config.yaml
encoder_stem: "single"
text_encoder_width: 128
text_encoder_norm_position: "pre"
text_encoder_head_dim: 64
text_encoder_fused_qkv: true
text_encoder_qk_norm: false
text_encoder_inner_norm: false
beta2: 0.99
shampoo_beta: 0.99
adamw_lr_other_params: 0.0021
max_steps: 2600
final_lr_fraction: 0
Rows from block 4 of the text encoder, named by matrix and row number. Rows with one number belong to one attention dimension. Each number is 128 + 32 x the weight over its row's rms, rounded and kept within 0 to 255. All counts start at 0. Numbers have three digits each. After the name is the row's rms in percent of the matrix's.
# v: attention query, key and value (stacked) (text_encoder.blocks.4.attn.qkv.weight, 384x128, the v third), inputs 0-127
# proj: attention output (text_encoder.blocks.4.attn.proj.weight, 128x128, transposed), outputs 0-127
v.62 108:110122087104084135171163145140096112074127095130139057132144101137156167167124153106148080165132103128096145101098180110123116101168132117117091116142168142126121146122124116195091137142118107098128127160145145113122107165124081148082164133156079162107131145185073130182125111133134164081044072094100134124095227157157196109100146194150107091139119097153172078090127194121137068127136
proj.62 100:198142145193167122103141149123156158161165134132182201149147141127157096132188120166138145102120090076110068127136115141133166143186128122188191119120175161132061141126176160100133099143177134135136116106135135127130123123166190108109094091127119168133162105053111157092140169160101072121103106113122135158147155157141141189161103109130155129125134174170082163116109030130107188126124
v.63 101:133139155109076127089116092110110191152205169123112138126138125170060092125120120075111122133129191130146112106143073124101096162156121099094124109137097126185146177152106156126110135117127151175175148116199150186149097113142083115073141068146135188044133075155218127100118155091162136156139169110123139144144189135134155166190138174178108133117141097155123110124109156114156136095127
proj.63 104:152117141150183101085070163176150124120103101205115075114124110138129102128131131206127121141125187128122178156110127115133133109118123121112146170129156133073128107067171070111121094093132138132120057052134122107150113107120172141110119175124108068159118104070095121046119140201145083078112139145092055076068086123164128163134122137167135143121103154118154097110144151128084108119094
v.64 102:120155114084096078110127096096170106149129190138153096081106130085122147114143144151136141150149109099148190128136185096137135154086098133180119150155098178150159102133104057120105130157164125163160092187086161137117062167133120066108125106082129138097113140096166107106145094090125133160111090081109135127112111131154180096090094090150126162160060125122139154025112146136141232112130
proj.64 099:112104142189094150115136132155196136141165122133169140123132174147158132150112171145134155072170145186132057119110078184090090127105122131154117120116090107101153125154127173141136151114095175109096079110116086120153110116144092120054197091149111146072150159160139148147171158108139162090102115159169066129099162145122060200099162156145148079096179096167171159167126153093110091159127
v.65 103:143118111144126137094058112186191102101147164147127142115203133139141111115161169145165111147135083141149140098099153207127115127136133109114132131152168133208117137185109072072127174120105149106130153110095130136068105109125124119116086134160105117153154119155149080209133138117128164191211138121100141100139138147094127138153088125159122130173082160127095101119092168149095090238105
proj.65 103:178122122125128111188160129129085141160035108136102084232074123081117147101114068133113129143113144120132128162146104073157160124090106121139086135085188057105166140128100152114148096102126125117094071162174137089103105120132150160089137164085132115141143137140156139074145157209132142116109113152159166150126129133139127157094075118079166111142088149206177114142152111125156114122070
v.66 101:109117087106130130130153104095142104127171108126120190111150081118092159098150147142087144188093077113123118126113180120101101125132134141129063097134132171127130209070135088141145104090106107088118177125147121177141113188119111133136148141147079147111093129096145136079168097192166144134110088097156156157184182061062163098110198168082150155154091135141099142097071165194112118140157
proj.66 107:116134158179117171149104107146069156157084136143104093165083155146120113101155173151151082158134142089142124138107101110139094201146128115139107109092123135092122070124126082052140138150191195157112102125108115100097143057163115162103103108111070179176170138186140197159121138154083110075113168106079132096068074132115090126118089133183141158101154151139137115117139084107154152097085
v.67 089:144129168133110111132174174127117121152141159143079136132106145130107136168114142158148095185068160144148141195129077184084090112121094120165108147129123148142135093163135141146169115075119052134100128199115104138116132080119139116152168093153108162096094156166123184130207160112105150114177157183101130111079100117152186108090109144060150161156174131118146173071167115075136149104198
proj.67 088:137125108129138136102147139148172138102134075121124123150115124162170083068146116124095152119119163109142058114151133138157106136240163110088193112154108141129140130086133107143140147139091166213161095164152165135211131136154103076133190133159142063172132164106125111070099124127173134079142099145132127151181147132154099162170198105107149176114099135159137167090093137184128150116163
v.68 091:089135135139124127106132164160134153145128183159099128141073079124097105121064087135146142133152076144178078094154109117130088122095146137112124110138140054130158160062112127187102116081189113148121126171099105098184137156196143107100093143117104090128129094141164133111178090163086064115090126116117171110160102122097164148128183131054098155137107092129087118128062147197122075133184
proj.68 091:127149155147073133110082134156150096139122118142168131155131159112156162139162162167157140127131115099157191156112140104115126113094152092143059125135149144170050096177105064124161169151145152099102127120139133069064148104040117110113177125146138185183080099127125126179082116128138169084156097124171085122094079139161087100160168117158101135138190168108096131095130097097128164105055
v.69 097:094123132119187115138119154056113141118177100121154096177144151080162130145172124070123146111146142136133153212132107131117116095142134121159173129144113140097101160080117114140115121105102132182124172134174161117177163150104124179107101132147159151105165173118126171078141120098178151155111161110105127153119143110200158179127115088176144125189191182122101122223084177122112149044124
proj.69 092:139145091144096136054121094127133099107152218159105145110113091104096159105063096128152110112078117114134115077087120137135058108125159133134154104102126149131093160143142096140105161114118048139186088194036119109138121154124193095153116139100117120110119134131070066129129133082102101143098084079114128095119083122107129117153153107112080138107087072073115128117147143070115060134099
v.70 105:026123121170156103098147160143166132207091113144122101123160072094126135113126143111144131103155102096094126118109129117143123090159138175096141095141142022144117120155106090124170167106142111166091109170149103109099097106122171159101150127103123117073080123098190117111111058080126130175154141108141108127097127153157175189125124137140145036114086123159125135147147147112197123081073
proj.70 111:162136134082058096108104142082120070073201101116105143108130205116130091163060119135159146094082113069120147126119187131080147134157121133146101162136102154095132132110150159108096109150122120093114121089082136134177116106131136155081094137165099165144110124132079055050131129061114116116152063142101037081122136139085111084126131140144092106159148150092114114125105135168091104150146
v.71 100:117113196132121084156099121111118094141161164121142155111106095183039098120153159066107134173104105132102093144092090120055109156114120143144139184103054136124160174171102162130135094115115122149133120127115150116134130156135164107150134097109101087140098116075046156150126165098158122108143105097102187151189146146122168206156095139090145155093163073130078073128191099138106155123156
proj.71 089:107200133092170105135120182096115140128152139136188073186138124152131139160068095098117087100198167120125086091125153096121035117118133095165127175165161160173089122126113065161127141122110082097115099144186106125105130118142167106124101115110141157160154104164158127086089107158154130108180127157164172116122080112194081117076121102165136103143126126164111140188126188083126114161095
v.72 097:188110153137123116097147136106139109098118116142210093084138112144119088123155145127194198116113159103086115133106156143157180142120082065144110154135130117121119068135167072167141097152137121132142169210210194108130110118100133097134175172109069140110150131089155106169112095113174117150094083086169129154104140197117126136091103147132085148121143142186126151059163096085125154139115
proj.72 101:158181149180145144123148150144135062116113141106093157103142122129126155165127105164029117103125140126179070122111133119080161117137137133090169090114110105104106181129119096140088162146164103128125091042172102126172073135150138142115135097093155126135123092137128248096131136130116152113123200150096076097177164098120177183112129117161084175081165112105143165106113145136160142157147
v.73 097:167127114152126125172152124151104129078098178145145114081118136190060150056159175112142124132133156122101126172206159108160152156131131106096121175153122110101117113091175136117096125162152161100186153187145155093122075119125093136146116089088102091125138149142071141169136210090124150154155142092075118082127113101116161103110116105148080112107139186130138072136146078096204090170082
proj.73 092:056127159112167129139144142067133113194074069096097147173132096117161132133108091084135096105151151157117058125142169103127152120109093172206156130109120135121155146100068105158109104142166114106180126076113091157106153089174176118106114178151172122085191076098175136123142083154130126194106109168166113143088175116119134172115099111055162092099139099121141161144110113130142098155122
v.74 091:054078160160144144156153186094112122175133111171131179141091107068128108146113157187178103155124117126168135110129050153106195124097142102143140139176157146137105118153162146158184162148134111105140127182162123154146159141081152206088139118160153183159100047119135163122096121073171126102150153136135155162092145088118162118102097114195105099115115152120155176129171161093101112101142
proj.74 093:173133121130117169071131160123166127118183116095095191080112170139080089085099133093119142095140130102073114173085129113069156112219088126122110119130124089127125169130149125120134108114129159067122197160072173175132125135163139073171062148174118067150098177117104122058104089141169115088160173142105131082159131185149152125137126109099128166135105084121135172152097144129104131134114
v.75 098:097151097132163124102096113126142111126107127120175133119186143118106083114100115189188138164187068112127123112107163157166119127146146074184163163090082099150114128086164119133130166102139110148124053088148143158114114144089090126139091137161140083192109166152121074129137151131131078202084069146155158181154132100109089082195135139112206127160087137140104139093087087110140130181155
proj.75 096:189112194122153116093145136183129129145068116109111131150145104091158138167173092122080148205135129111146153123127058081141086121099139103072124150114115157065196068136100152129159079126150164150098111167164084112153136112056116097158167102096116148053140128144159127127139130144093144142162167137139135077112099142171112188099129152140090137142172089183119118150208147168111115130114
v.76 102:153091136109100115147181132105133112067158185106163094173140116133136068130111067108138128060152131159101149181140110136109114157090123108125183087167087141164185105105104119128146081164140087123136128151123124070134153151178169102106118117124117097155119105182122143161133153170197139148198141127121071146134022147154113143075116086111134117057179129171102174099164129103102148133109
proj.76 108:118110114155192126033113127082117158110112095159119151123160139118087132108141151191098135159134129138167076074134103135173102103166124154179122182082112069105106150132119136153106194103168074141135119123115113125166088155110103103154165076143114153077184158107119116106125073072186110141153091081172151101152166137144084139056117127135114165128125067191110117146108119145082095172146
v.77 094:148148206159069073161137113202129109143152078121121136151111182123113179116119115156110188118143140124123094061191135199153144116079152117120129137121121098198125126072106095113120193136105147129115097152089113097120130109122127061109092142085189157191156164098104173129130117137125155104115105091169125091145060100172138106103131175126148136172097113151188107139103101109145111186130
proj.77 104:089112057132174115139130088152134097116129085183146111074153090093161131158079172106108143181120117166106160132157060123082118132155117150216090141125161130110152146113092184119086115113160158053153075163126156110150178204064111162145139149150117165090124138142100098143114109124133113081125184124133131157146166181127159146127113074093114122147178133107137124151128170148058141183121
v.78 098:153164079114172120084109135093198103115109145172108114093135141112185143093104141156068082128049108174122148122082149115106155107082145098096161114144137143136141137132154170073123167099123092116109105179133117149100098143124142138185155092139162133087147178139108154069098130154150161111110192146106109134175128087132152167142168092143156161111105190056201106182100128093117185073122
proj.78 101:146135117153067126172140154152173122139187162090139127100058163151094082117166115070181137125184060179084153130136100138224113094164119168115121120140121186136143133155123158139163166110099170165137150159141141180105089080158162127095144182138112122103125106115099093175105124148105071110128127117065108143147137165149137147141139079144072054054103113079140118148139124151123125115136
v.79 088:128172152140140139119145172130126119146129107146103155109199108144123158113049093149168149174163145142132165112164098175061113139131089126110127114093167097132178120176104170139102168148167139039073093142120112159123151119134067175131113077135145121145202099124193149079115091108221140159160109131133145123150146132185144077087122140068089160115163132126148153138075136091112141086124
proj.79 097:102088087115123072167115095155109134144131106139203120095152154188183073121189161166104114157116071164084095148107108138175179109151161148099121166108104132122133172128103105104126131080116095086129161093196197105145142186127075112162111144103109106133103093185117129083115136157108108102185124148105105104098110167124136166174101101147174139076144160154206135085129138103083134149158
v.80 104:139056123128178107120109112115161177128125141143158133141129177098171099135166198097142148126144167200117176170102159153173195063128103152117141132120117098167222123162121121107115105143099126173178126160172149102111127116100128087096147133130123131148108113125126127128141145117152114078126133134084084097176127128153155139169117066073144133157161137123230111162090141178121188121057
proj.80 106:126163145171090114165127118103119106131147138143137186123124167187169066145079082155133115080105138153082120066141089095133141153073110127088153127115076131137102139130123193164095161113136104179152071106123074196143147173141138106107198142128182127126173102101124095153152150086118078131125126088163131157142153177112155150106183150095100109041119123091095153125136158108156077165185
v.81 102:088126159146140070139108124133138109148113129115108172134142089050071177099149128082140108102125128144126140129132102139129104080202127112159117116143107172090152109108116113139131156149139118070144143146079187096085155059161120078107104162132144153117186144141153121051091084127128136153207106185088121106115093174160182143130103063123118124078081078178146173075103133067118128146132
proj.81 103:092093107101109156100118116118055083046153140170107076173161135138168104146107127190044159107142116111070126094093059162151128103104165124133103153130153080173122133110171143139065139101105131085076085105182069143134173165153106113135092065111120158130078119086107118149193186090115139137136143086130129156201122107126098121099156145092114152133122113154128126142117127153107149128167
v.82 082:084108106092133118156109192119146116120102149222082087132155093123083101176083155128131121120134101130164158118186115108038046145106165142167143110151120156128131161121131117150124172134175075107143144098177147146139128187173136139183127170107139148098170100150139131136181136114164160163138108152114121183076136098109218166165111124111096146189100158132096133121090130176139120133167
proj.82 093:147100164190172147116144094163128138140057157091113087158097141107120198121070074172120134110158121114144155084150113106093089108137209115150127135149158132151107175121177070106139040099121164103132150182119167112088132115141119139137145117090111162109107136146153160177098063142138176090114085114101110111085106095135064135113164098103144099120073108207092135163141134115084134098104
v.83 097:098185111112142110131172075120128179135166069129103125122148142132160174116122063230127116193144112113100100085157110104151158125170138146145116117093155150089082131140089100147162129132082144116151099095136142137101192080110123137110134173122149159060101154053089112102145111118104095114106124176200091053085139143144134149126116142141116087129065119101133096170108206093143115140112
proj.83 118:126063112088077168130109161075125118149138152123147089059108087136169125142119170040099204115141120127069152155144118130073124137161137150071083086183098132134096079133137195083125099129149147152130155133098098166150119091147172145121046144134102111088115133097058140173102157106105150117106100125106151157131138101111132149145130116147106144109093118042166148114136073153106122163178
v.84 101:084136140103127152045149125099152115129067142127178180101119079122093137113120161123100137150100126139099144130123084141071173135079104140146174143162091103128109174127153111127150171182143137108117048138119149145167120142092153083160143146124089132149149159051133080141109108115153113092142130177096134196147110169065095188134114108144126136214054128164162123113199093102131109172122
proj.84 101:184127212127110113171152150171118090103137152142086077157170167141104163172076096095125169090132117096161086120085120099131129075086123134095059164152147076123138105117118100172125120112064144091116145156184126139087092159138122138110089111062114117156108159158161117140066084109081154115170115142144118122144142129190107121061134133151136117134147123068059085141046140113119141117109
v.85 088:143105152163118211158091097160124148098155145077110147149126194084120122140100171181165134112127124090159091075099195111132154115122203104141101147046113087146096148112126096069136076123124151143109163125164129096118164144161118148149121148148143085094091084140077096149127116133140086163103097102091064154083145170144119138148099204098141110093123199097118147117135138098105102097186
proj.85 088:134072123131146136109155132139156140144059082132091107092085059163102149155178117126107090133148154143101152129138125181099121108092088147132136099214125108095116157140181188132098122147106119147166126156159129054151104118068134094155143101145117118096111144097169161142136100026121173073115167086153168064135097070100138148089129086101148138144122138205132133136108147120168103082164
v.86 088:114143119174105075143150137066104128138128117119073150104166095097125118112145169091116223099131087152099173123088137166177185090112165123165093147154109153096125175131126100173205135141117157070122112135230124083095078093150138095111088166125156144118130097097154173142135088134174067162139144097115148139186114117117098130137154166144105112107137137158176077181166163129123134100137
proj.86 086:096121142081168200106132090128109093099102080086148160136127194165068081133080113070093043111136123118078118195122166115153123135151083141117092117086125075164090126110115166135074132096145125116169122108110160157118120149135131144131076069130150138137133143095142132101115150120091119144147179106152060072106126172192188158109107148104145112125166145116176061149139139135138110183087
v.87 096:161054110162086136146122200150126120127180101175091091159106140096173112130114120124132120036084141116144108129145104147118149144154175116108101126117122095162148077139083136161167050078142104145104145135151114090139131133128161061088137139170134172140191105139127118159202123140099113112056140171097139178090116137094201136094133142095121126140180174139126102094136078121134162148193
proj.87 093:173168103143151125112137097170139106135081093111137155120134131093121106129087178143140168144146187127165172116190148123155112124120095150161186095094153154140137195088167112094106165161198118171155107172134160150157153141139135127106195116163086127109120148134131128115113140176116135075118145088116134175173189146139129117176219082069095163167090134081127180074105166150086113177152
v.88 096:101187123156102113123161098142134127146178085122132115109164142158177156100113103080155157082134132105125097191118121152052101192135125121136123138153088168103155124202165112090113125090128138120134127128060105108163112149174206126109125098119070172146187146097137080163172143182125130095180077154168105111150136150111135075071126037113156150160136174154156134147109099092140139155108
proj.88 087:126117087120163123127118146041097169150115164115219122174171163129134151100136170133069149120166110143152099215110134151157082139045136118135152119103058117160125106082086101139156126179129101163142107143144093107106201151099080167124116104147093090110138111174093133127113124145113127138140080180155134126098134117183106156167108161185145078153142083089160146084115130127132150183154
v.89 092:166105167177092097183102091112053112120173103097151141111122155112136179162149135149082134123114127170114138121140107089156116139164113152070090133151127132143133147159093081151184151109101133161166160190131127125144092170128112158243149114107111108160162161158142141126121139115105163113127157090174208132091125168136130116110188106170133092093126126096096049157120128089151077137056
proj.89 094:167192069058095177150169093138116095123100147146080097135110124111109133122125183095150113116113131128195106140148160169128154135103156160176165142156221084125143191112150208134191128187119111115118107137100138113139142086139160202122122148172145144143122117140156146161158138115167157122150191153136138108113124055093132159082056178098145154123139106117113118126118188094119141112101
v.90 095:070165172145173074117146109059092136131169140167091120166084126123148168158121155129148089125083146110114091101079128163085170109122175161136087115122156146138141132106138145081158131162115163113125185115173141129174167168148114115112120148166102177132141153129184130086135158132102071139103125152109099130126140172093125163092089090130184168116109178110131231150072129107228150103122
proj.90 091:106110203117080170174108146164069117166175113094071158101160110149127197098115230181184152064140156119143171160054115152136122129106139142141143093169102180135145103132103159099124146157070164115159142159123139129162164117119137175113137132115138153148123099132134133134138116118120121090150197067108113157130069141139130100142138124177134143129184131125182108083151143153093138052152
v.91 089:173110098116082149157118119184145085147084117073116122171118117181109100126184102106141196125085114134165108116102168154163149145156149099159092115114128060095091113142044084112146099111150083179094146103162140126137160156132167092056126167073165148082161119150089074151090143149122146132151083119129154150104166114145167162128102197133136130140123197182114092138143177109131157095165
proj.91 084:148114116157162094116133166089172069097100133166153140106215090113147152117092127098060083091179068140107181148163155113169106124043087099155098155166122164153110134116127140164094150109166156116138150167197100121097094098127113129170180151160061142130139184097094136143149119129127142096119078146107156150119148138103110125101132081090107148112146130116096063121098079136176100194115
v.92 095:144103223095152126207104106078106125141141131159145099212132127125173097066126079168190117126150107162139089207135128122129081102152138120107175096110127043142095149132099193130107121116097087064104076151137155166115110122146127176132120170158171140190145147118078131130123175148127130117129118136159132123088111136146095081168115118098074138162113130116097136123089093161110101086141
proj.92 095:175133123203140089081189118121050114145150173168096146122141169164101182156099105153104146166119158149098135106072086127107060148124136096071086173178111116146121094151192119128180132137161127151140163114094114138107183157093148079169120177121082173106109154144100119115137086081157109213168132122168130110152198145160129153152143084096135166123140102155082128134132119115150154143133
v.93 100:080088113134100149170212138092115141047162091124066154141107094125082110155101153136122132173094125144136129124148160129135104121133095182144088152135176122092114141085090125144112119203034126111118113152130194157150137145093085137162086130158117108097132137176113124085129205098126123079103166119113116115054094097136098143123188122057125141142133138188124092158110152083157126106133
proj.93 092:163079102064145193111110094157089106108099101129145083121147096164111130139154119130164134103116123140124073172159150093139172164179168182106188117137117194108131094118074171126147177090133158126165114098119096128117137153131114139119117153094118133122128117089117188210162092119119185133085143119085132101116174108069161117093099107121162157089150170038144100058118099157074120115147
v.94 094:133177114081111119157071106135098124114145166112123168110163136117107122174111116109142139108141098159139136079134127113153195153161115085180095165112127119126157163165097164035145196147133172104147152141122116186129154128150155144165090201065092112123121132115195179133084164151076202109132107135164121095137076097133133087106147095112162060142095085128142158067141169103133128113079
proj.94 095:170068086096140165186138130147212126184130142102128081068105130117140100121134196114125132126108137109096095164135119120101150133141136146100041057178183113118124129130120182166134095102074111112118182131174132094104095114111139161064163109144127160122176137148165116172145129083134082090102116157151136149133140184114131153106066123144123155133136127107146029176080090152106128124135
v.95 100:111137142163183097175153142139153145154123081128127176138127170135108078133112158142105108090152192078140134121185107154176143113134140158124072118127155188171091050149156180147173152066126119142171097114071141075085124102157163128117105152151063125132116115129170117182177106065108115117119197144179100137127087156116133114138098106137192148101182121213121162130141158142131124131147
proj.95 093:170156128140148081111125118135122199099128156131127158129125154079126145133085079137189123111054145181124068171180097137138072136199153103126178114121095136144183170114103111088095082160152171167090151143092105182141091126103159066116121066091190117108078175102108138120129147118154123145131099108110097138101103124158124117185175124077116100189074086122135102101154173106157133132125
v.96 094:068158092135117124146186163151145183130129155100099102111170104080145121115167107115115116125106177136098146090147111168136116120117135066113113148152081137104149158127159179122055143140110100166118125092121135108127061104097092093161181063107125065120088079169109226125102136155194104094139109091130135111139087113121103093123190119161114123121109040136140149090209135119141124105099
proj.96 102:135100090150100107096120145117154128195137139088119154142123117174122110093132135181104131203110085112165066165138154111077171137182094140154117077053119128099109089129137093146173125172171146127118119157158089143136154188095091146115085071125116188023121140140154105202118127143078163158088132137122145111191136102117121172118056113122184097159136126123123143104123148113092121102123
v.97 114:180075142129179094159156098175114149104152111140162145165132127116141115134064161138153146137131134131052195126176115203147180112125132113153133146134091135215115086176125144125085127157110086163152178110130169112158131140092170170059130092179090142139133133149154119121110160126141132112112105160169183054067134058131155126101143152156092122125142132123113096118131127067059113134177
proj.97 112:125128068151093107136133118125111139202083123119150139117149128068162143092162107144092142106135210169155068101152093094133174075077101135127173122058143098091120087071181192135098109170175174148106138142167093147167139130137149059168135169115115149095152102104113113149133111144129095081135152164145168143162118115136081161159111182098163194119141104085102132111108159140149138091076
v.98 112:131141116154121115170105105114095112114129109155151121123132115170123097105104159087083102164120158192076126136141129159127109143170083086091100123109155148179185125106118068108108103132168099124122133184132124074054096174105159129132156151209080090065126065143077118119088089118127107090185126080076165168137164204154152126082169121114151124078165111088173096149145113126097132098100
proj.98 108:121158071137127134160159120103192117156161148077154186157111178200061089105135108141086088094080069135140090166136129173079133139141134104151108154132122114153094085103074100123103167157127130148148117117160132113154103083100083116142180147149149157085137119086146152089121082146129157061148094128137177135153079085136124196070093135068107069116091155139102153126129118066150088136111
v.99 096:095068104071141088141139159077160115078176099131086186142190173126151126097138164111120134116142137145114123046141156117160155079189204154106131142109082152148169121101080159152122159157138095161154132073162148150139149121069110131128099097166115110109141091175121157088140089082124154103136162095105138051096063146122124131121149107124176155166116073154096062160160137163136130133133
proj.99 089:086122099048113112129108115119162158161138112055153148127180114122146111112127102151131051172131090138130132154160073092105195175138106128154147206103122185095147074106139155065085101099170156155072079154130142162127122159076143140128125126095159169082148140085141173124149135115099113110150142109160077165162128118139086152118105112082139076056119120097172139091092141090107102161097
v.100 108:151063120067176116167125132101093117154135149127176144137090076123115070175166159138065105127112139094092142108151109122124151069124107132125074107110113087094121138104127161121125115136179119175140103089194127132162107134114135118106137201113106137082171139105075075086122105093138154123064074186188096130129102115092117158159104192092096098035152133096123142177091117148153138138113
proj.100 103:187179143182130166118086053121168150093098167123075146055162137154110168145086130076161112058142132135139166096148136139132157194130150111087090139150132146167103120121158117179103097118177116144119140089161165135081109085161103083197142145128119101144107088063153164138138107085172146111170156106098103110137147105099144100088148147132145196088115090113114069155133122135167104105175
v.101 099:168142084113109114141123086096099160128138098131146079088137086096065130148130129107135188037153124126049150141114176125160139123118087128103171154167147174035114130141162120154144128138129139131174170171199154151085074059128156139158155123167047114166124119118108134150110093098117130143123069082068156174127077123089138125102140148121095174130113168144144159134131141146143154102097
proj.101 101:111167177127144218146114090109131174085119190124139157191095155137083156116114139121123081133076157140150076095129122083097160144182119175156165110120137102119145130104144086198081125153155107184209126074096102113148150136194123112093131140132059119131166145123171156170181076124084125146077119146175109150136166096095136166135116156134118137083115127172149129099108138134170097091147
v.102 097:095150197114070143097149158139181200122095133111133115160125159062165071126167181173142135107090112154168128078069089140123143146097113100165158147096121147146115157111092121152104110096159185171176137152156117133149111118139114104119131162126124142142124124089151163091164130068122144150097184064153156078112101137139101224200107124164164138108166144143137125118094133095174088116184
proj.102 099:141191087154094122127051155134145160109156139130078141070079097106121161178094147084104161136143141088162179122138134202045127164155075126086147142135129117088099169156145128156155109093098102140101050097138149129130117120099131122108119084166187092128129141122148103148094130154097134097133133124109097106144111148093219089132131147066139148158145121125205189112143090149164135139076
v.103 109:119104135116085068134114200176150143158090142133118066168104150124098124074119117122192127090111166158109104197161144125098128123099161156153183101177102079174116145166153196200109179170133149114138181164142102149103121102133131153069122126111176100120137108110136156129151128133086105128113084090134127151182049164084077102088154118111132134158141158110106110154095092068109092171124
proj.103 094:122159152149148114144142095127137084097106140098071190117102089120136190185068130132155103147088161147140131131123127195087089070096067156101118140155153162050085126060105098095109131086115124122088153145133093086156159121106111142162114145124194151061170103142166111122104177171109108153120180154133153175201149118157084098139116098119145120150115099123076151093146111193142144105100
v.104 099:158168155130119053109103113082102133136106078151109083113098037080160125146142119006168130095131152159091144136073113118110091088131127124139121136093156142161112132163158128089126148112140117109150071134111195123157057103156122194168085144141121122075098148089096086188174115172082159109138112128182091136140141139146095129107150122110158144102152086100069117153139113123108120111109
proj.104 107:130094068147172137118157099133140076080145096127148071092130149100091112123139103161137109134133099136126098090096131154121110100125152125109095135140139128150133185112142112229082125138075110096104163125113179181137197143102144115119157087078188151202118084153121157058105134077181108106157098130147091111100139063163110123168135205139126125091080109164077106090178151135117160125115
v.105 097:136076141108146116155153149135148133093148103130115123118140090097159094064174082127158154176183102125187120128055091129154102126162140176142132089201087104182133087095101183103162101167167127150166167081128118137133120172120092169157141155172112174156150097170183171171107106115096121135129102067121198111100152066140122189080128162167088103114142113122096100126110112128163089100126
proj.105 099:132162105138047147075146087135084115156092158171146159117144130086100100171160141132053101133126178131115132162183163175166137124172140139121117130132154141150110160217104091072127089142153115124061086148152078165160157104138129103159158092153158142058223107139175121077116158169100104125156151161160077138125149168124144144121115163107146183111122117141147157167143086112108118125094
v.106 093:185164132160096131123169122123085113052124150136145135167115182113135184143180061118094129160196198192119130160127043140104068188102121127151137144153130136072141098145113111087092120111057120155106081152092167135163156077090120126131116138088137139141105122143086081102143117124117151116190131173107073066153118182149083122128119118156109126169118136123141140150084114132147101082120
proj.106 097:105106107122117105133155155122138099119103153163122102094128082096156124094149153124089152156070095145108135048127155153113153078186160191096081169139195067092180187130124092164148224172105116110181143109105147106143130132117095158160131112142199144129141187111112150129133119109167133177084140102165133166160113071182143188104151176119145156106117100149084120103135111116087102158124
v.107 093:146160201122193168127151147082127136161123107140089116142142111148189181143138107151164155081100129092087180124090095110099101157121136081125097107151124083151117104051120114153104124113154162139149173119179087118174101127139111095118169149118113109075147126138143112134114107170083138108090100100172077100174142084197102137097121144124116133225164117158173143158129129055188115078164
proj.107 095:120140074121081182142169096134082084165096150103126143089131127124096116154123133105120084155104103118209145162129168160109159134112126129085107119143072164081083128126156147136155134141143128159166106121096169102104143075100122190155058174110141138083088110069141107130106071157070129198147125139104068100121049144099136121178171150143158142138147125081143135130139061197163158109151
v.108 080:094162136158126152146155108114196137092103096085145167164141160127131157133139088146132128071160148185098138151104100114152158133099149123104108130085128142110131137133113101083154056166113177076137117130121122080171164155166189114193187141156120096158097124090126189145114152155179060071188105111092093175155105108119103149178194177098086143131140123129145189167138093158112146081118
proj.108 082:073098174070120161137183126125056167157128121151127113117102116142076119113110086124134086170122140118145097144121117141135072159171106168134110126130135118159159112108076112167073161132139135160141142120135171179055165162097099151162147105088151172101114119125189085162122062104125115123106141065163139102092079134158180123105097129098167131137177184148128092129166126047154040115131
v.109 103:187129094131163116102038094104122103125135124073143173050157112113120155080143094125110138123176127163143112107144101121158160105068143104147096162165070126174112138075120123116121115124092149104071125122144159102127190122100183119060093145065178084092092120091140123096108151158146103201159068088144137106120116164116114111094103122134150089142114155164165121198110087157182146121136
proj.109 097:083116128105142164139133097070184089118076105158115150128111127179087116155066154102126099142104118131162155176131149155128121142134151194105089086116139113182172098169123142050129122122144166115183110193136164055126052128112111109149191106143166158106170148099136081124118141119124133187119186105143094147138151184156165102089117082100088093133173116096110087136119128131157088092072
v.110 089:157106087134154122091102143124076129148148130069194137135172156097171180123106145141144155137072110135146099143140090085106148122113146110105101092124060137097124155127064139142167134103158125110112163221168145106195199138158164141177159134158075131151146123072092156162106100157163118105092159119138085114173144102097067158159171097207096130157079147115146123160160119161105107090133
proj.110 095:127144130140120176104164162156106180158166125167077145117154139179104104081172152101090123098162094167152179082138120125161141112121122103122131149148108071123115137161147115179156111180082150137131162193121152164141105179111169121111061111167130132127128131184132181189112100096169142123177109118178175214117119101206146136106156137186085159085106119097088137105103057137132117106153
v.111 089:175152162097154142114116149100130144122113140146079154169165156191111130092068151169139085086106113195108130099117146113111179161107144079206153117082069089128104094087090115097153117154129142152112125135211096170149156102138096179135178114172149129060087142135143169098131124183145175138154156122187128137124115082134112174148142149129112039173111106140099114175144135076131136138144
proj.111 091:103083166115117129080135107129211102177135106091106073087069098149135130130166086094104098166133182135115137114153093080086143120188087148082135157190167145106096108128207167139121076032114171120096110102121175152123054093124130131110119154098123141138143126126166114104116127083103113076168128146103108136152112137131132118090098147109157190069145153114147123159131102147078137155078
v.112 093:152131117136111148153141166135186098154124083127089187153110159146084146087133125108141143150123128197211084138175102141136138190135138120120148113175155175139137114156126131116173143106129092086111142126130144160109115137121098154125165132121193105097101041108152177084140097200090130177158097115159146136133088047060164133180149095082160155159112152060158127137155138109138139066153
proj.112 098:128171134131173128149074139115116080119157140141144120149043138153107123110121121157135116195095113091053096177091155192161126160179109189139068106156117135120127115125167114089155130102127141129159146171103139161085149079209106115114111144152117150154097193111129090155081125147156134107146194155113049086133106158141144091074102109096139111149178126103159073136076079142114098108128
v.113 108:167137142144165089131116070118113104116122160219148108053096156156144108115099128130166106154142192099120132104177091167157159140175087100133118187100118094150109152156181193141174127188117174109127126172115142176091107170185114172097190180121124122153065143117117149123069136041151125113119124139147102111194105114115122135064116144153094125113107129121168110141116126103089116098131
proj.113 107:146124113137102188151120143125115169164111141104090125136092172127124149148079145070154146058094205188068069183080137109113100112162164124076126044143082109088122084122096151149113138102153158110125180086168179106164087084173136143176125172132131116084147130123153121134133088126166116085191119120104105154063129165107141169129074127154166111098155117108137088166139128118166130112147